config.toml
train_examples = 145000
image_size = 32
crop_scale_min = 1
horizontal_flip = true
translate = 0.12
norm = "layernorm"
norm_position = "sandwich"
mlp_ratio = 4
inner_norm = false
drop_path = 0.05
depths = [5, 5, 5]
init = "kaiming_normal"
beta1 = 0.95
max_precond_dim = 1024
one_sided = false
Rows from block 6 of a small multi-label image tagger, named by matrix and row number. Rows with one number belong to one neuron. Each number is 128 + 24 x the weight over its row's rms, rounded and kept within 0 to 255. All counts start at 0. After the name is the row's rms in percent of the matrix's.
After each neuron's rows are labels from the 100 images, of 14848, where the neuron reaches its highest value: "peak on" is the class under the peak; "top examples" is what is common among them. Only what is clearly more common there than usual is listed. The data: Sentinel-2 satellite tiles (TerraMesh).
# fc1: MLP up (model.blocks.6.mlp.fc1.weight, 512x128), inputs 0-127
# fc2: MLP down (model.blocks.6.mlp.fc2.weight, 128x512, transposed), outputs 0-127

fc1.206 102 [ 97  84 153 107 128 148 145 104 130 119 142 124 145 158 127 146 174 121 122 105 143 114 155 131 129 128 165 118  99 128 153 119 133 101 146 142  99 146 211 158 123 141 141 155 115 130 129  97 168 108 113 133 162 105 131 126 149 141 111 112  91 151 115 115 162 123 107 139 137 114 115  79 110 111 146  93 136 145 133 173 143 127  97 118 139 132  99 195  89 117 126 139 132 109 122 108 133 149  94 124 114 108 134 114 118 141 137 100 150 119 141 145 137  98 140 119 137 106 139 158 169 226  96 131 112 137 111  98]
fc2.206 102 [161 153 110  74  87 129 104 160 135 121 167  89 123 146 102 127  89 155 112 141 150 193  95 128 114 118 149 127 146 138 111 134 161 135 142 102 120 135 142 118  89 141 133 137 101 153 109 101 109 103 146 101 158 111 107 125 108 126 138 125 128 150 177 144 177 109 138 141 102 132 123 140  92  91 139 110  89 136 172 125 119 102 123 145 146 130 114 110 129 160 135 119 115 103 119 134 141 120 152 129  81 163 108 130 172 153 129 154 116 131 188 120 107 149 135 126 113 129  95  92 105 144 116 123  74 111  83  87]
peak on: trees
top examples: main land cover: trees

fc1.21 105 [177 120  77 166  86 125 162 134 106 115 142 143  82  96 124 144 123 163 118 100 168 135 131  97 137 129 139 115 140 184 110 136  95 133 112 149 143 100 164 163 120 114 136 154 119 117 121 171 114 146 105 101 119  99 101 112 146 131 142  93 132 126  97 114 123 130 134 153 130 136 130 118 127  66 154 119 152 105 199 146 137 120 160 120  93 105  89 183 116 151  97 122 109 127 125 114 129 128 103  67 129 134 113 123 142  97 129 144 121 110 131 174  89 159 107 108 138 140 100 117 154 147 137 126 135 141 143 117]
fc2.21 113 [110 113 107 123 160 100 133 128 127 135  71  99 154 151 134  72 142  99 130 167 167 109 197 160 149 135 127  99 159 154  73 111 153 127 125 121 149 144 131 147 125 110 126 139 124 119 129 138 137 143 140 133 171 138 127 139 109 109 136 124 150 102 112 126 119 107  95 106 179 164 131 133  83 160 143  90  82 191 117 100 140 115 149 119 156 155 151 102 127 117 158 144 138 135 110 131 140 171 146 128 142 136 116 141 152 147  87 138 121 128 116 119 175 121 115 149 135 114  91 154 128 104 131 167 138 149 158 162]
peak on: snow or ice
top examples: snow or ice; main land cover: snow or ice

fc1.385 093 [149  96 154  89 114 123 148 143 190 111 108 135 112  93 131 136 163 140  98 138 125 116  79 138  75 108 124 158 158 105 149 133 121 155 150 121 159 142 147 130 140 142 123 156 115 135  96 130 129 129 178 126 145 163 129 194 117 172 107 146 108 118 134 126 128  90 143 138 134 123 121 141 170 154 142 167 118 172 144 132 103 125 133 142 159 112  68 156  83 132 148 160 146 126  80 131 135 186 149 174 106 115 116 125 111 141 165 112 124 121 142 132 100 107 112 107  91 111 132 122 112 111 112 122 138 141 107 134]
fc2.385 099 [116 101 113  99 135 160  97 146 111 137 108 140  95 142 159 129 127 149  93 142 123 122 135 113 124  96 154 116  99 135 140 184 158  96 137 119 127 139 114 168 121 117 178 125 142  99 150 151 115 116 122 140 124 117 151 135 138 155 162 121  77 149 127 146 110 130 129 120 100 162 131 161 145 110  93 147 130 104 169 119 102 129 123 144 105 175 104  96  98 139 129 156  93 101 170 177  95 156 105 128 161 122 119 114 115 133 103 127 134  83 101 113 135 138 191 117 112 166 123 177 165 179 164 138 122 141 122 129]
peak on: water
top examples: main land cover: water

fc1.163 090 [143 155 109 140 113 164  94  97 114 156 121 119  99 137 126 106 149 120 147  96 137  83 146 150 127 128 159 142 151 119 135 134 158 105 105  97 122 156 152  72 152 129 147 125 162 124 108 122 150 104 129 130 127  95 158 136 165 157 128  93 145 152 126 114 136  90 181  67 146  92 124 136 150 133 121  88 145 104 121 120 143 103 181 111 134 154  76 154 102 138 126  95 114 127  93 129 128 119 119 145 170  99 139 112 135  75 125 168 137 156 131 142 143 162 121 132 144 139 136 140 147 139  81 134 107  79 146 155]
fc2.163 100 [126 109 147 102 124 114  80 117 124 173 121 122  95 119 134 147 175 137 175  92 152 155 127 119 142 124 125 112 151 116 148 147  77 165 142 116 129 104 110 150  69 142 129 161 110 156 140 186 123 107 165  98 113 135 125 121  71 137 143 184 127 123 185 161 149 148 111 122 121 119 150 115 137 116 124 128  72  80 101 161 119 113 112 145 137  93 134 159 138 109 151 109 119 160 137 111 146 147 137 147 105 145 131 113 107 103 124 134 132  99 110 126  95 137 148 119 135 133 125  88 113 119 111 177  95 135 140 136]
peak on: water
top examples: main land cover: water; clouds

fc1.122 096 [151 151 194 157 174 130 185 104 131 125 114 141 129 123 115 118 161 143 132  83 153  94 144 155 154 136 161 113 155 136  98 127 108 109  79 128  79  93 143 136 145  99 143 143 144  86 156 152 139 105 146 111 146 103 106 146 131 106 160 137 103 131 155  97 150 153 116  89 101 152 108 108 143 130 152 126 152 103 192 127 121 117 102 119  92 104 114 155 144 119 125 137 122 114 134 150 122 121 126 127 127  80 128 124 153 115 132 148 111  72 142 147 152 158 147  98 107 106  85 144 100 114  93 127 150 129 138 125]
fc2.122 087 [132 136  94  97 153 138 113 125 114  87  61 143  95 142 113 114 106 151  96 153 158 135 132 105 104  84  97 106 124 138 131 126 182 125 127 123 105 144 162 130 123 131 160 106 130 146 117 118 138 119 127 115 146 145 119 148 161 116  95  95 106 117 122 128 139 139 124 119 151 130  76 163  81 173 131 153 123 123  98 143 116 123 127 122  98 114 141 144 122 157 122 116 152 143  95  79 160 126 108 179 129 116 101 142  78 127 130 136 155 106  89 156 146 105 137 158 124 164 138 105 188 125  94  99 105 138 169 151]
peak on: snow or ice
top examples: snow or ice; main land cover: snow or ice

fc1.349 102 [122 116 131 172  94 138 100 123 100 127  98  72 118 110 115 100 139 120 200 133  74 109 105 138 118 108 146 131 145 132 136 117 121 148 138 163 137 166 110 109 109  95 104 137 165 137 120 111 167 141 122 160  97 117 140 106 131 150 135 127 134  76 109 142 190 182 132 134 105 142 117 120 117 132 118  98 116 118 125 146 117 149 128 121  74 112  86 118 138 135 148  73 131 120 142 156 105 143 168 139 133  84 111  99 138 136 114 124 114 134 105 164 140 143 159  98 130 113 144 136 129 152 125 114  74 114 107  85]
fc2.349 108 [120  92 118 104 159 125 129 140 153  83 165 161 128 125 143 143 123 139 145 145 132 133 132 119 146 135 119 152 117 158 140 147 126 121 123 142 116 113  99 181 159 153 165 137 174 112 155 180 160 130  96  97 134 162 129 114  91 139 113 141 129 152 150 147 111 151 173 150 131  73 110 117 135  97 151  97 159 106  95 166 158 154 138 150 140 156 120 138 158 130 121 144 147 155 114 153 135 135 135 181 156 128 110 194 129 108 104 157  99 132 148 129 124 176 134 142 106 131  95 151 128 108 118 141 107 122 175 168]
peak on: water
top examples: main land cover: water

fc1.428 092 [152 133 121  81 124 107 115 174 138 130 157  99 171 123 169  87 110  93 180 143 144 186 117 130 105 147 160 151 104 143 130 136 109 119 114 157 117 131 159 142 123 110 150 131  94 144 123  87 108  91 133 120 134 112 106 120 137 143 112  99 120 120 120  96 126 111 137 125 136 143 132 164 150 147  80 132  96 124 136 117 148 137 117 119 116 116 160 114 134 112 129 102 131 162 116 157 123 161 100 101 151 141 213 119 132 130 119 172 150 162 106  97 119 143 132 115  81  83 126  71 125 148 141 145 103 141 155 131]
fc2.428 089 [ 83 109 123 133 131  97 111  89  84 188 118 141 128  88 103 150 148 122  78 134 121 157 129 148 127 111 107 125 138 109 121  95 140 162 171 103 115 139 157 121 146 183 158  90 144 101 133 172 117 102  98 131 128 138 124 144 157 154 139 135 128 148 156 158 120  88 117  88 130  99 151  84 111 168 139 132 131 142 141 124 124 105 121 136 173 126 106 107 133 136 102 117 156 119 116 174 177 131 131 146 143 150 111 140 134 129 145 144 142  90 165 160  99 147 163 167 141 127 139 119 113 147 131  79 153 104 107 128]
peak on: trees; water
top examples: main land cover: trees

fc1.417 090 [147 120 174 148 149 132  84 144 134 139 132 164 109 102 144 164 128 158 117 121 132 111 100  66 147 122 116 124 129 131 155 100 128 148 122 109 126 131 112 113 146 130 121 153 131 126 121 133 149 154 139 124  90  98 120 135 110 117 103  62 141 150 162 141 147 172 167 126 101 123 103 145 155 132 187 141 102 136  69 157 128 136 119 130 113 106 140 130 109 140 116 140 197 122 125 121 127  47 124 126  75 124 106 116  84 148 108 117 144 142 126 149 121 109  99 141 128  83 112 117 114 123 165 111 163 132 109 135]
fc2.417 103 [119  84 123 117 100 114 111 130 170 130 101 148 105 101 124 143 208 106 113 119 125 129 152 164 128  95 131 118 126 122 101 115  91 116 149 135 124  91 180 133 145 157  95 133 149 140 133 111 107 141 145 134 138 156  94 148 142 128 119  84 112  85 135 122 172  97 130 128 147 160 144 109 132 163 141 129 118 144 108 128 168 164 109 148 101 172 113 166 133 133 137 111 106 138 126 146 140 120 123 114 140 116 146 146 148 116  91  90 125 147 107 114 103 132 148 102 128 103  96 106 172 131 143 179 128 101 156  54]
peak on: snow or ice
top examples: snow or ice; main land cover: snow or ice

fc1.394 094 [131 178 115 152 150 127 129 135 197 111 132 182 140 166 105  91 156 169 115 114 123 156 113 162 131  87 128 156 102 139 142 103 122  99 118 124 116 170 111 149  87 110 135 107 126 108 126 136 123 155 101 131  93 104 139 152 115 141 122 139 158 152 102 153  81 105 137 112 116 129 147 141 141  99 145 112 198 114 125 163 117  72 115 112 102 153 159  77 101 159 154 121  87 131 158 116 104  97 122 133 122 130 140  98 140  92 124 114 154 123 165 135 135  99 112 158 117 129 142 131 129 111 128 111 106 123 113 125]
fc2.394 100 [143 129 164 153 136 178 182 136 202 112 139  97  84 114 113 118 144 102 117 120 114 110 124 116 148  79 128 122  99  90 151 132  94 146 125 111 143 138 135 122 111  97 126  98  97 134 115 146 112  63 156 141 120 122 130 122 112 125 124  90 125 145 133 108 136 145 121 103 132 150 115  78 115 122 132 173  88 111 148 105  89  82 132 159 152 148 127 125 146 132 107 122 197 134 139 102 138 102  90 153  92 120 143 105 116 136 107 128 134 124 104 131 147 133 164 148 131 118 102 172 112 158 138 155 156 141 119 120]
peak on: snow or ice
top examples: snow or ice; main land cover: snow or ice

fc1.255 094 [145 128 139 126 131 168 139  96 176  96 148 167 134 143 104 151 107 118 144 142 129 117 128 139 140  87 103 116 156 146 121  94 138 109 120 133 161  81  98 161 125 101 136 147 133 130 134 106 163 128 135 111 146 130 115 118 112 135 105  51 163 123 163 140 133 109 122  97 133 164 122  99  87  96 122 121 120 131 129 134 160 168 143 159 100 127 129 117 139 117  77 125 153 140 127 123  94 202 115 124 167 151 111 107 155 140 154 143 122 171 110 146 105 134 145 131 100 139  90 123 126 112 144  82 184 139 106 138]
fc2.255 093 [125 153 137 103 114  96 149 139 128  89 138 135 150 142 127 111 124 149  98 143 137 120 173 142 147  96 132 149 118 150 148 104 127 142 124 126 133 107 138 146 121 136 120 167 109 119 109 113  76 120 109 140 113 150 167 119 101  94 138 171 111 108 160 116  95 112 127 150 123 114 130 113 170 149  86  87 173 111  92 125 171 135 126 130 115 141  94  97 119 100 143 147 122 105 128 112 130 107 201  70 160 177 132  81 111 118 152 124 132 151 157 126 173 145 109 137 122  76 145 130 147 146 144 159 124 123  85 101]
peak on: bare ground
top examples: bare ground; main land cover: bare ground

fc1.302 097 [133 156 130 118 116 146 113 185  81 122 144 136 141 126 137 125 149 114 100 167 128 148 111  72 120 108 163 140 124 149 121 127  93  82  88 137 142 123 158 128 102 111 105  68 116 120 131 117  86 126 101 134 117 160 117 117 168  98 107 125 102 116 145  97 132 111 125 106 138 137 116 107 113 143 154 150 141 118 148 147 124 133  89 155 167 158 111 132 183  92 153 112 150 162 138 128 128 161 145 127 127 138 115 114 129 127  82  73 117  99 126 161 134 135  60 160 146  97 166 117 124 113 122  90 143 128 113 104]
fc2.302 111 [119  83 142 106 119 139 140 115 143 128 132 138 136 120 144 174 128 129 146 105 114 145 142 109 118 144 119 107 105 168 117 152 135 123 144 165 130 156 151 156 117 158 119 141  52 110 127 143 142 106 161  97 118 110 126 178 154 157 161 108 122 123 144 141 134 114  80 156 119  86 134 131 155 142  79 105 114 154 156 142 147 141 173 124 125 142 102 152  59 135 133 100  89 106 104 130 163  98 139 181  96 157 109 148  97 116 122 164 167 125 134  78 119 116 134 134 121 166 108 116 134 147 124 127 127  94 117 125]
peak on: trees
top examples: main land cover: trees

fc1.252 098 [116 112  89 135 143 148  97 110 144 165 173 115  93 122  99 110 115 118 115 117 120 149 116  89 112 149 166 175 141 141 104 149 145 143 103 131 122 109 157 132 120 132 127  75 119 132 180 161 164 122 116 116 103 174 123 179 111 116 120 137 108 127 166  74 157  72 120  81 137 146 107 110 111 118 143 125  98 114 121 124 121 159 145 120 119  71 141  99 135 119 101 117 137 112 139 153 147 130 146 119 127 141 137 137 144 135 180 141 105 124 121 134 149 168 102 132  87 149 120 143 133 148 182 130  96  83 127 121]
fc2.252 100 [135 167 103  84 109 128 119 113 130 102 134 137 139 128 135 140 146 133 112 140 125  98 124 135  95  95 103 116 124  96 119 152 140 109 123 120 118 144 139 110 127 164 120 167 153 135 144 102 105 157 128 131 147 124 120 138 131 158 121  72 115 153 106 124 185 190 115 163 139  91 109 101 145 161 111 140 157 112 159 131 121 118 165 126 170 174 179 127 109  77 118 139 187 142 104  98 116  93 152 129 108 112  69 150 145 137 119 127 149 133 127 140 158 101 131 140 105 119 133 140 109  91 107 144  97  97 151  84]
peak on: bare ground
top examples: bare ground; main land cover: bare ground

fc1.193 101 [160 125 105 119 127  98 157 155 129 130 143 148 131 120  97 125 131 154 147 157 106 131 123 176 121 158 141 144 165 125 107  97 120 115 143  60 137  85 154 151 103 107 104 114 144 105 121 141 168 161 101 149 105 170 111 122 116 131 117 108 150 127 142 101 103 104 129 162 159 141  90 161 134 124 137  75 136 110  98 147 151 138 171 164 103  84 124 154 123 102 159 131 171 119 148 171 122  94 121 183 114 128 141 131 159 103 146 121 129 169 129 116 126 116 140 101 132 114  90  97  95 124 150 147 139 109  96 115]
fc2.193 092 [ 77 149 116 118 106 125 122 144 141 109 144 104 163 120 152 127 126 125  73 153 111 135 169 163 131 150 134 133 101 164 177  70 162 151 152 143  94 107 128 162 107 124 169 149 108 145 123 107  69 113 103 109 103 161 146 146 135 116 108  88 140 133 100 149 104 127 100 105 113 140  88 119 108 136 139 137 101 120  99 154 122  99 118 120 133 160 155 101 113 121 166 135 119 126 129 151 134 156 121 113  93 116 124 120 152 155 179 141  98  85 103 104 127 103 107 100 140 115 155 185 107 124 125 122 162 139 140 125]
peak on: water
top examples: main land cover: water

fc1.212 097 [ 79 123  99 148  91 108 135 139 141 166 125  73 148  90 142 140 135 147  97 112 133 113  85 143 153 150 172 149 150 126 107 101 118 106 166 161 135 121 142 184 149 121 118 135 147 147 160 142 120 115 127 102 154 171 134 130  96 142 148 109 125 111  89 137 131  96 129 119  96  83  85  86 144  95 130 144 112 137 150  88 143 144 145  96 141 147 101 114 111 132 104 141  93 130 146 115 108 110 168 121  90 100 111 152 129  97 115 107 148 154 145 115 104 116 148 162 125 137 127 180 151 110 165 151 112 140 122  92]
fc2.212 098 [122 163 170 110 136  84 148 141 165 143 152 144 106 102 148  80 118 135 113 136 137 130 101 141  92 154 139 168 114 132  93 114 132 133 147 129 104  90 125  64 144 123 127 135  99  73 107 112 127 175 108 156 101 175 120 165 122 115  98 155  94 152 137 138 116 122 146 120 177 128 108 141 132 156 128 125 128 107 165  91 173 107 127 136 160 120 131  97 121 108 125 131 137 147 119 157 105 174 135 126 124 109  92 156 120 156 134 129  96  86  98 131 120  96 110 125  97 136 153 151 117 142 107 166 127 105 170 138]
peak on: bare ground
top examples: bare ground; main land cover: bare ground

fc1.284 098 [149 114 114 123  93 135 155  93 138 158 125 141 189 143 123 176  63 142 107 122 111 135  87 150 128 106 109 141 174  97 145 140  96 126 140  94 146 131 131 149 166 107 110  98 109  88 130  92 125 154 100 118 123  98 169 126 135 122 126 130 127 101 124 150 135 125 171 131 153 137 104 126 111 147 101 134  96 167 182 100 130 108 151 107 129  97 152 168 134 110 102 142 106 134 147  78  79 130 112  74  96 125  91 103 180 129 113 130 152 132 150 102 110 123 144 127 122 118 141 121 140 137 116 112 122 123 129 136]
fc2.284 101 [151 121 172 136 135 145 190 159 116 133 151 110 113 135 142 116 184 155 112 162 139 118 152 107 137 153 127 104 140 117 140 119 144 135 103 137 106 138 138 129 142 148 117 160 131  89 138 103 121 137 199 100 144  92  88 154 145 157 109 120 129 125 157 126 121  94 154 135 147 101 119 174 137 125 121  86 151 121 114 116 137 105 126 141 145 132 134 115 152  98 174 156 113 122 148 123 129 173 118 123 131  72 102 142 160 145 128 139 135 156  95 132 108 164 122 169 168 124 169 181 143 118 149 158 181 115 137 114]
peak on: bare ground
top examples: main land cover: bare ground

fc1.226 103 [153 109 119  98 148 113  98 111 159 121  73 121 136 108 145 148 110 129 175 116 117 111  95 149 105 139 132 110 135 130  79 162 114 103 110 165  92 156 116 141 111 115  97 162 127 154 105  89  80  81 105 133 136 127 110 129 101 114 148 132 131 117 129 140 116  93 132 108  91 137 177 155 108 118 128 135 161 144 165 161 115 142 140 149  95  61 123  81 138 119 122 138 107 142 122 117 124 130  98 135 172 130 146 120 113 168 158  98 127 161 114 116 148 136 126  71 167 142 157 129 160 137 113 115 162 115 130 144]
fc2.226 099 [ 65 161 117 149 134 136 147 159 136 153 120 146 119 151 152 156 148 184 126 126 144 154 171 131 112 125 106  92  92 137 100 119 142 174  94 146 112 113 130 126 148 133 138 116 151  94 181 134 146 109 163 136 115 160 144 112 168 100 132 128 143  98 117 128 122 108  48 111 154 150  99 119 138 109 108 168 116 126 167 122 154 141 153 104 131  91 107 142 110  84 139 151 100 125 171 122 116 125 167 156 160 118 155 103 125 127 131 130 163 123 157 143 110 104 111 137 123 140 146 129 126 119  90 106 132  89 140 148]
peak on: trees
top examples: main land cover: trees; clouds

fc1.65 083 [116 105 141 100 184 150  94 126 108 151 158 131 173 143 131 146 177 128 116  79 151  94 180 105 113 104 140 127 134 171 124 111 122 146 131 168 150 148 111 124 139 127 168 119 115 119 142 126 150 109 166 119 108 112 131 128 147 146  85 133 114  89 140  77 103 132 111 102 124 154 102 129 112 136 171 130 109 183 108 156 130 122 101  86 115 142 128 122 167  96 130 138 123 125 100 143 132 132 111 131 139 111  98 137 152 123  92 165 154 110 121 115 167 101 121 113 107 143 107 130 152 178 162 182 134 143 101 121]
fc2.65 084 [153 156 114 132 143  94 117 195 145 114 130 145 140  87 159 127 119 134 158 126 153 120 110 111 121 153 151 142 157 146 122 137 129 123 147 108 130 118 125 120 113  89 139 117 119 163 111 146 132 110 146 112 134 105 137 127 156 161 191 110  90 126 103 154 120 118 121 166 156 147 116 141 137 115 145 111 127 110 147 175 108 104  92  98 140  92 166  87 152 108 147 155 123 146 127 131 124 149 128 120 172 179 115  83 105 149 169 171  94 102  93 141 134 146 105 122  97  89 148  97 102 122 164 145 113 164 161 107]
peak on: snow or ice
top examples: snow or ice; main land cover: snow or ice

fc1.55 095 [109 142 101 158 122 119 103 160 141 118 149 140 148 147  96 102 119 108 136 147  89 126 127 115 148 131 107 160  64  93 189 139 142 126  92  93 128 143 177 124 121  95 136 131 137 156 109 124  94  81 144 156 135  81 145 123 115 153 156 151 149 120 104 138 135 106 125 114 112  79 138 115 171 126 125 109 103 129 127 104 156 138 130  98  90 124 154 128  67 135 120 110 115 135 122 143 163 128  87  87 113 105 161 153 104 155 116 128 119 157 109 122 169 110  67 109 132 120 129 112 104 131  96 122 104 139 138 119]
fc2.55 103 [157 109 122  91 147 128 124  99 120  97 160 106 105 103 127 109 120  89 154 124 131 178 128 125 134 115 118 120 142 107 131 138 142  94  84 108 125 155 135 131 133  97 135  92 123 102 158 155 127 128 118  95 103 162 144 162  83 151 142 178 106 184 138 121 130 133 127 125  96 142 170 118 106 131 171 118 127 107 172 124 135 108 102 164 155 109  95 123 111 118 161 120 119 110 183  81 156  99 148 125 122 129 159 117 177 130 138 125 170  68 157 161 131 152 134 128 158 109 126 156  99 118 150 124 133 109 118 123]
peak on: snow or ice
top examples: snow or ice; main land cover: snow or ice

fc1.88 097 [158  92 153  83 139 124 147 133 125  80 139 136 107 165 128 125 115 132 164 117 156 132  98 144 102 127 104 135 128 131 131 139 127 107 134 147 133  96 130 155  90 100 111 149 119 118 124 139 114 145 155 102  91  87 150 141  90 104  66 133 110 135 130  91 137 188 105 144 173 113 136 149 126 131 147 150 105 119 142 138 124 135 160 114 143 132  93 113 117 119 123 179 160  93 134  97 167 129 169 161 122 150 106 136 134 125 101 175 128 128 152 117 114 134 187 122 174 150 136 113  91 169 127 168 119 156 107 141]
fc2.88 099 [ 95 107 123 113 161 176 150 143 146 171 111 146 161 111 115 140 133 144  76 120  58 132  99 117 100 107  94 118 140 113 146 137 153  91 148 138 124 159 150 128 121 151 129 108 145 184 118  86 124 131 101 148 131 111 132 112 143 126 113 145 167 114 106 101 142  92 120 102  99 129  95 155  95 157 110  95 135 110  99 123 120 143 110 141 138 136 171 108 155 129 171 111 126  98 121 145 139 162  84 155 158 118 162 112 160 147 156 153 104 139 122 166  85 167 123 132 154 139 123 153 164 130 119 109 121 150 145 115]
peak on: snow or ice
top examples: snow or ice; main land cover: snow or ice

fc1.126 099 [127 109 118 139  94 167 119  91 149 117 133 101 103 103  96 148 100  92 139  94 114 154 152 118 171 154 127 144 125  98 103  88 136 138 121 118 119 150 152 115 167 139 117 136 127 144 114 116 152 159 150 133 162 116  85 148 129 110  88 141 101 106 138 138 136 116 139 106 120 155  89 121 125  90 123 138 139 154 132 151 156 125 171  84 182 121 185 166  77 134 100 125 176 143  95 119 117 116 128 117 142 130  98 104 147 108 169 132 110 137 149 112 188 104 165 129 117 104  87 107 109 123 135 139 105 145 124 117]
fc2.126 090 [137 104 129 125 178  86 128 110 102 130  80 165 158 153 139 100 184 136 106 162 146 140 151 116 137 122 158 114  95 119 128 110 148 106 130 114 141 139 151 112  92 107 111 129 106 108 140 166 123 138 142  89 103 153 114 141 116 133 131 112 121 148 160 165 147 118 112 156 169 122 104  66 124 100 153 164 113  97 174 106 112 111 116 108 136 138 121 140 110 129 154 128 137 145 112 124 150 143 135 185 118 112 159 127 118 148 144 126 148 155 144 120 136  88 109 116 113 150  88 118 125 156 164 143 140  99 184 191]
peak on: bare ground
top examples: bare ground; main land cover: bare ground

fc1.49 086 [131 140 105 138 148 118 101 100 122 151 121 147 156 156 146  96 124  88 121 146 118 118 131  91 102 126 153 159 146 211 123 103 119 135 133 124 105 121 135 104 113 141  86 121 151 100 151 133 141 174 107 143  93 130  91 105 114 128 155 150 143  78 127 155 120  80  99 130 135 122 131 112 174 144 138 137 146 166  88 138 150 132 134 116 139 140 108  93  80 146 134  87 132 106 135 120  96 159 104 105 102 114 147 145 112 154 120 141 142 134 169 149 138  82 182 174 119 126 121 135 134 147 176 134 118 136 124  88]
fc2.49 096 [ 98 109 142 114 160 140 127  82  89 155 156  93 131  93  56 141 135 129 152 144 147 126 120 151 143 147 120 144 107 134 164 122 128 122 120 111 142 139 108 138  82  92  93 149 107 150 131 139 118 152 164 132 157 129 132  99 149 156 134  96 108 116 138 130 156 131 136 112 148 105 120 142 153  90 103 190 125  97 137 125 145 150  79 144 130 113 142 139 113 126  97 121 141 162 117  93 146 137 114 129 167 126 117 173 176 143 126 136 163 135 170 132  74 153 154 110 123  63 144 114 147 115 123 139 151 152 132 107]
peak on: trees
top examples: main land cover: trees

fc1.373 102 [155 137 162 118 146 155 131 145 104  82 145 141 129 100 157 110 156 105 107 134 117 100  90 127  66 169 117 143 127 120 129 130 103 140 172 109 134 131 104 111 140 127  77 135 118 167 151 178 143 134 119 114 176 101  75 144  87 130 124 112  78 111 125 121 122 145 188 137 147 115  96 127 130  93 136 149 158 105  95 134 156 115 108  93  62 127 164 112 158 117 111  92 136 141 153 123 126 108 133 152 146 151 115 117 134 129 126 112 159 109 111 117 135 107 110 128  77 122 114 140 109 144 112 156 106 110 119 130]
fc2.373 110 [122 110 145 131 163 142 138 154 145 129 133 169 157 176 144 122 139 121 107 112 120 145 126 136 137 135 139 114 126 112 125 129 158  91 157 144  98 133 153 136 115 137 208 131 123  86 193 162  94  98 120 123 107 136 141 136 153  94 136 138 156  96 153 107 119  68 109 102 112 131 171  96 163 149 143 125 102 133 155 125 148 110 105 113 148 134 138 146  89 100 163 115 134  97 138 114 138 161 153 106 189 114 130 102 130 143 130 115 155 156 145 105 122 159 127 160 111 167 132  96 116  85 152 113 154 129 151 135]
peak on: water
top examples: water; main land cover: water

fc1.464 086 [119 118 131 104 139 138 106 101 176 115 178 142 135 104 121 138 161 116 113 142 149 135 104  95 143 101 152 131  77  67 147 120 154 111 111 120 104 131 116 111 130 114 151 142 108 137  87 125 104  90 178 137 110 136 104 148 152 123 140 102 125 138 126 183 124 156 140 120 158 107 135 142 117 116  98 138  89 112 160 102 135 170 128  80  88 114 132 108  95 125 125 137 124 167 172  93 133 141  97 159 117 115 150  83  97 139 142  99 136 110 121 138 131 111 125 175 126 170 140 145  88 121 138 116 170 110 141 163]
fc2.464 091 [170 104 121 101  99 117 134 112 141  99  81 141 145 125 108 116 131 151  99 135  98 140 148 154 115 108 160 142 136 146 202  90 151 157 140 105 113 125 130 142 173 101 129 140 137  91 148 134  96 126  69 120  98 149 175 145 142 115 134 151 152 128 168 140 123 130 117 100 112 153 156 151 127 154 159  70 158 121 138 123 101 120 175  92 160 115 101 143 153 115 157 114 122 117 127 116 138 106 158 142 134 137 137 129 169 122 123  95 157 129 145 135 147 123 145 164 132 122 130 106 122 185 139 134  78 117 101 154]
peak on: water
top examples: main land cover: trees; main land cover: water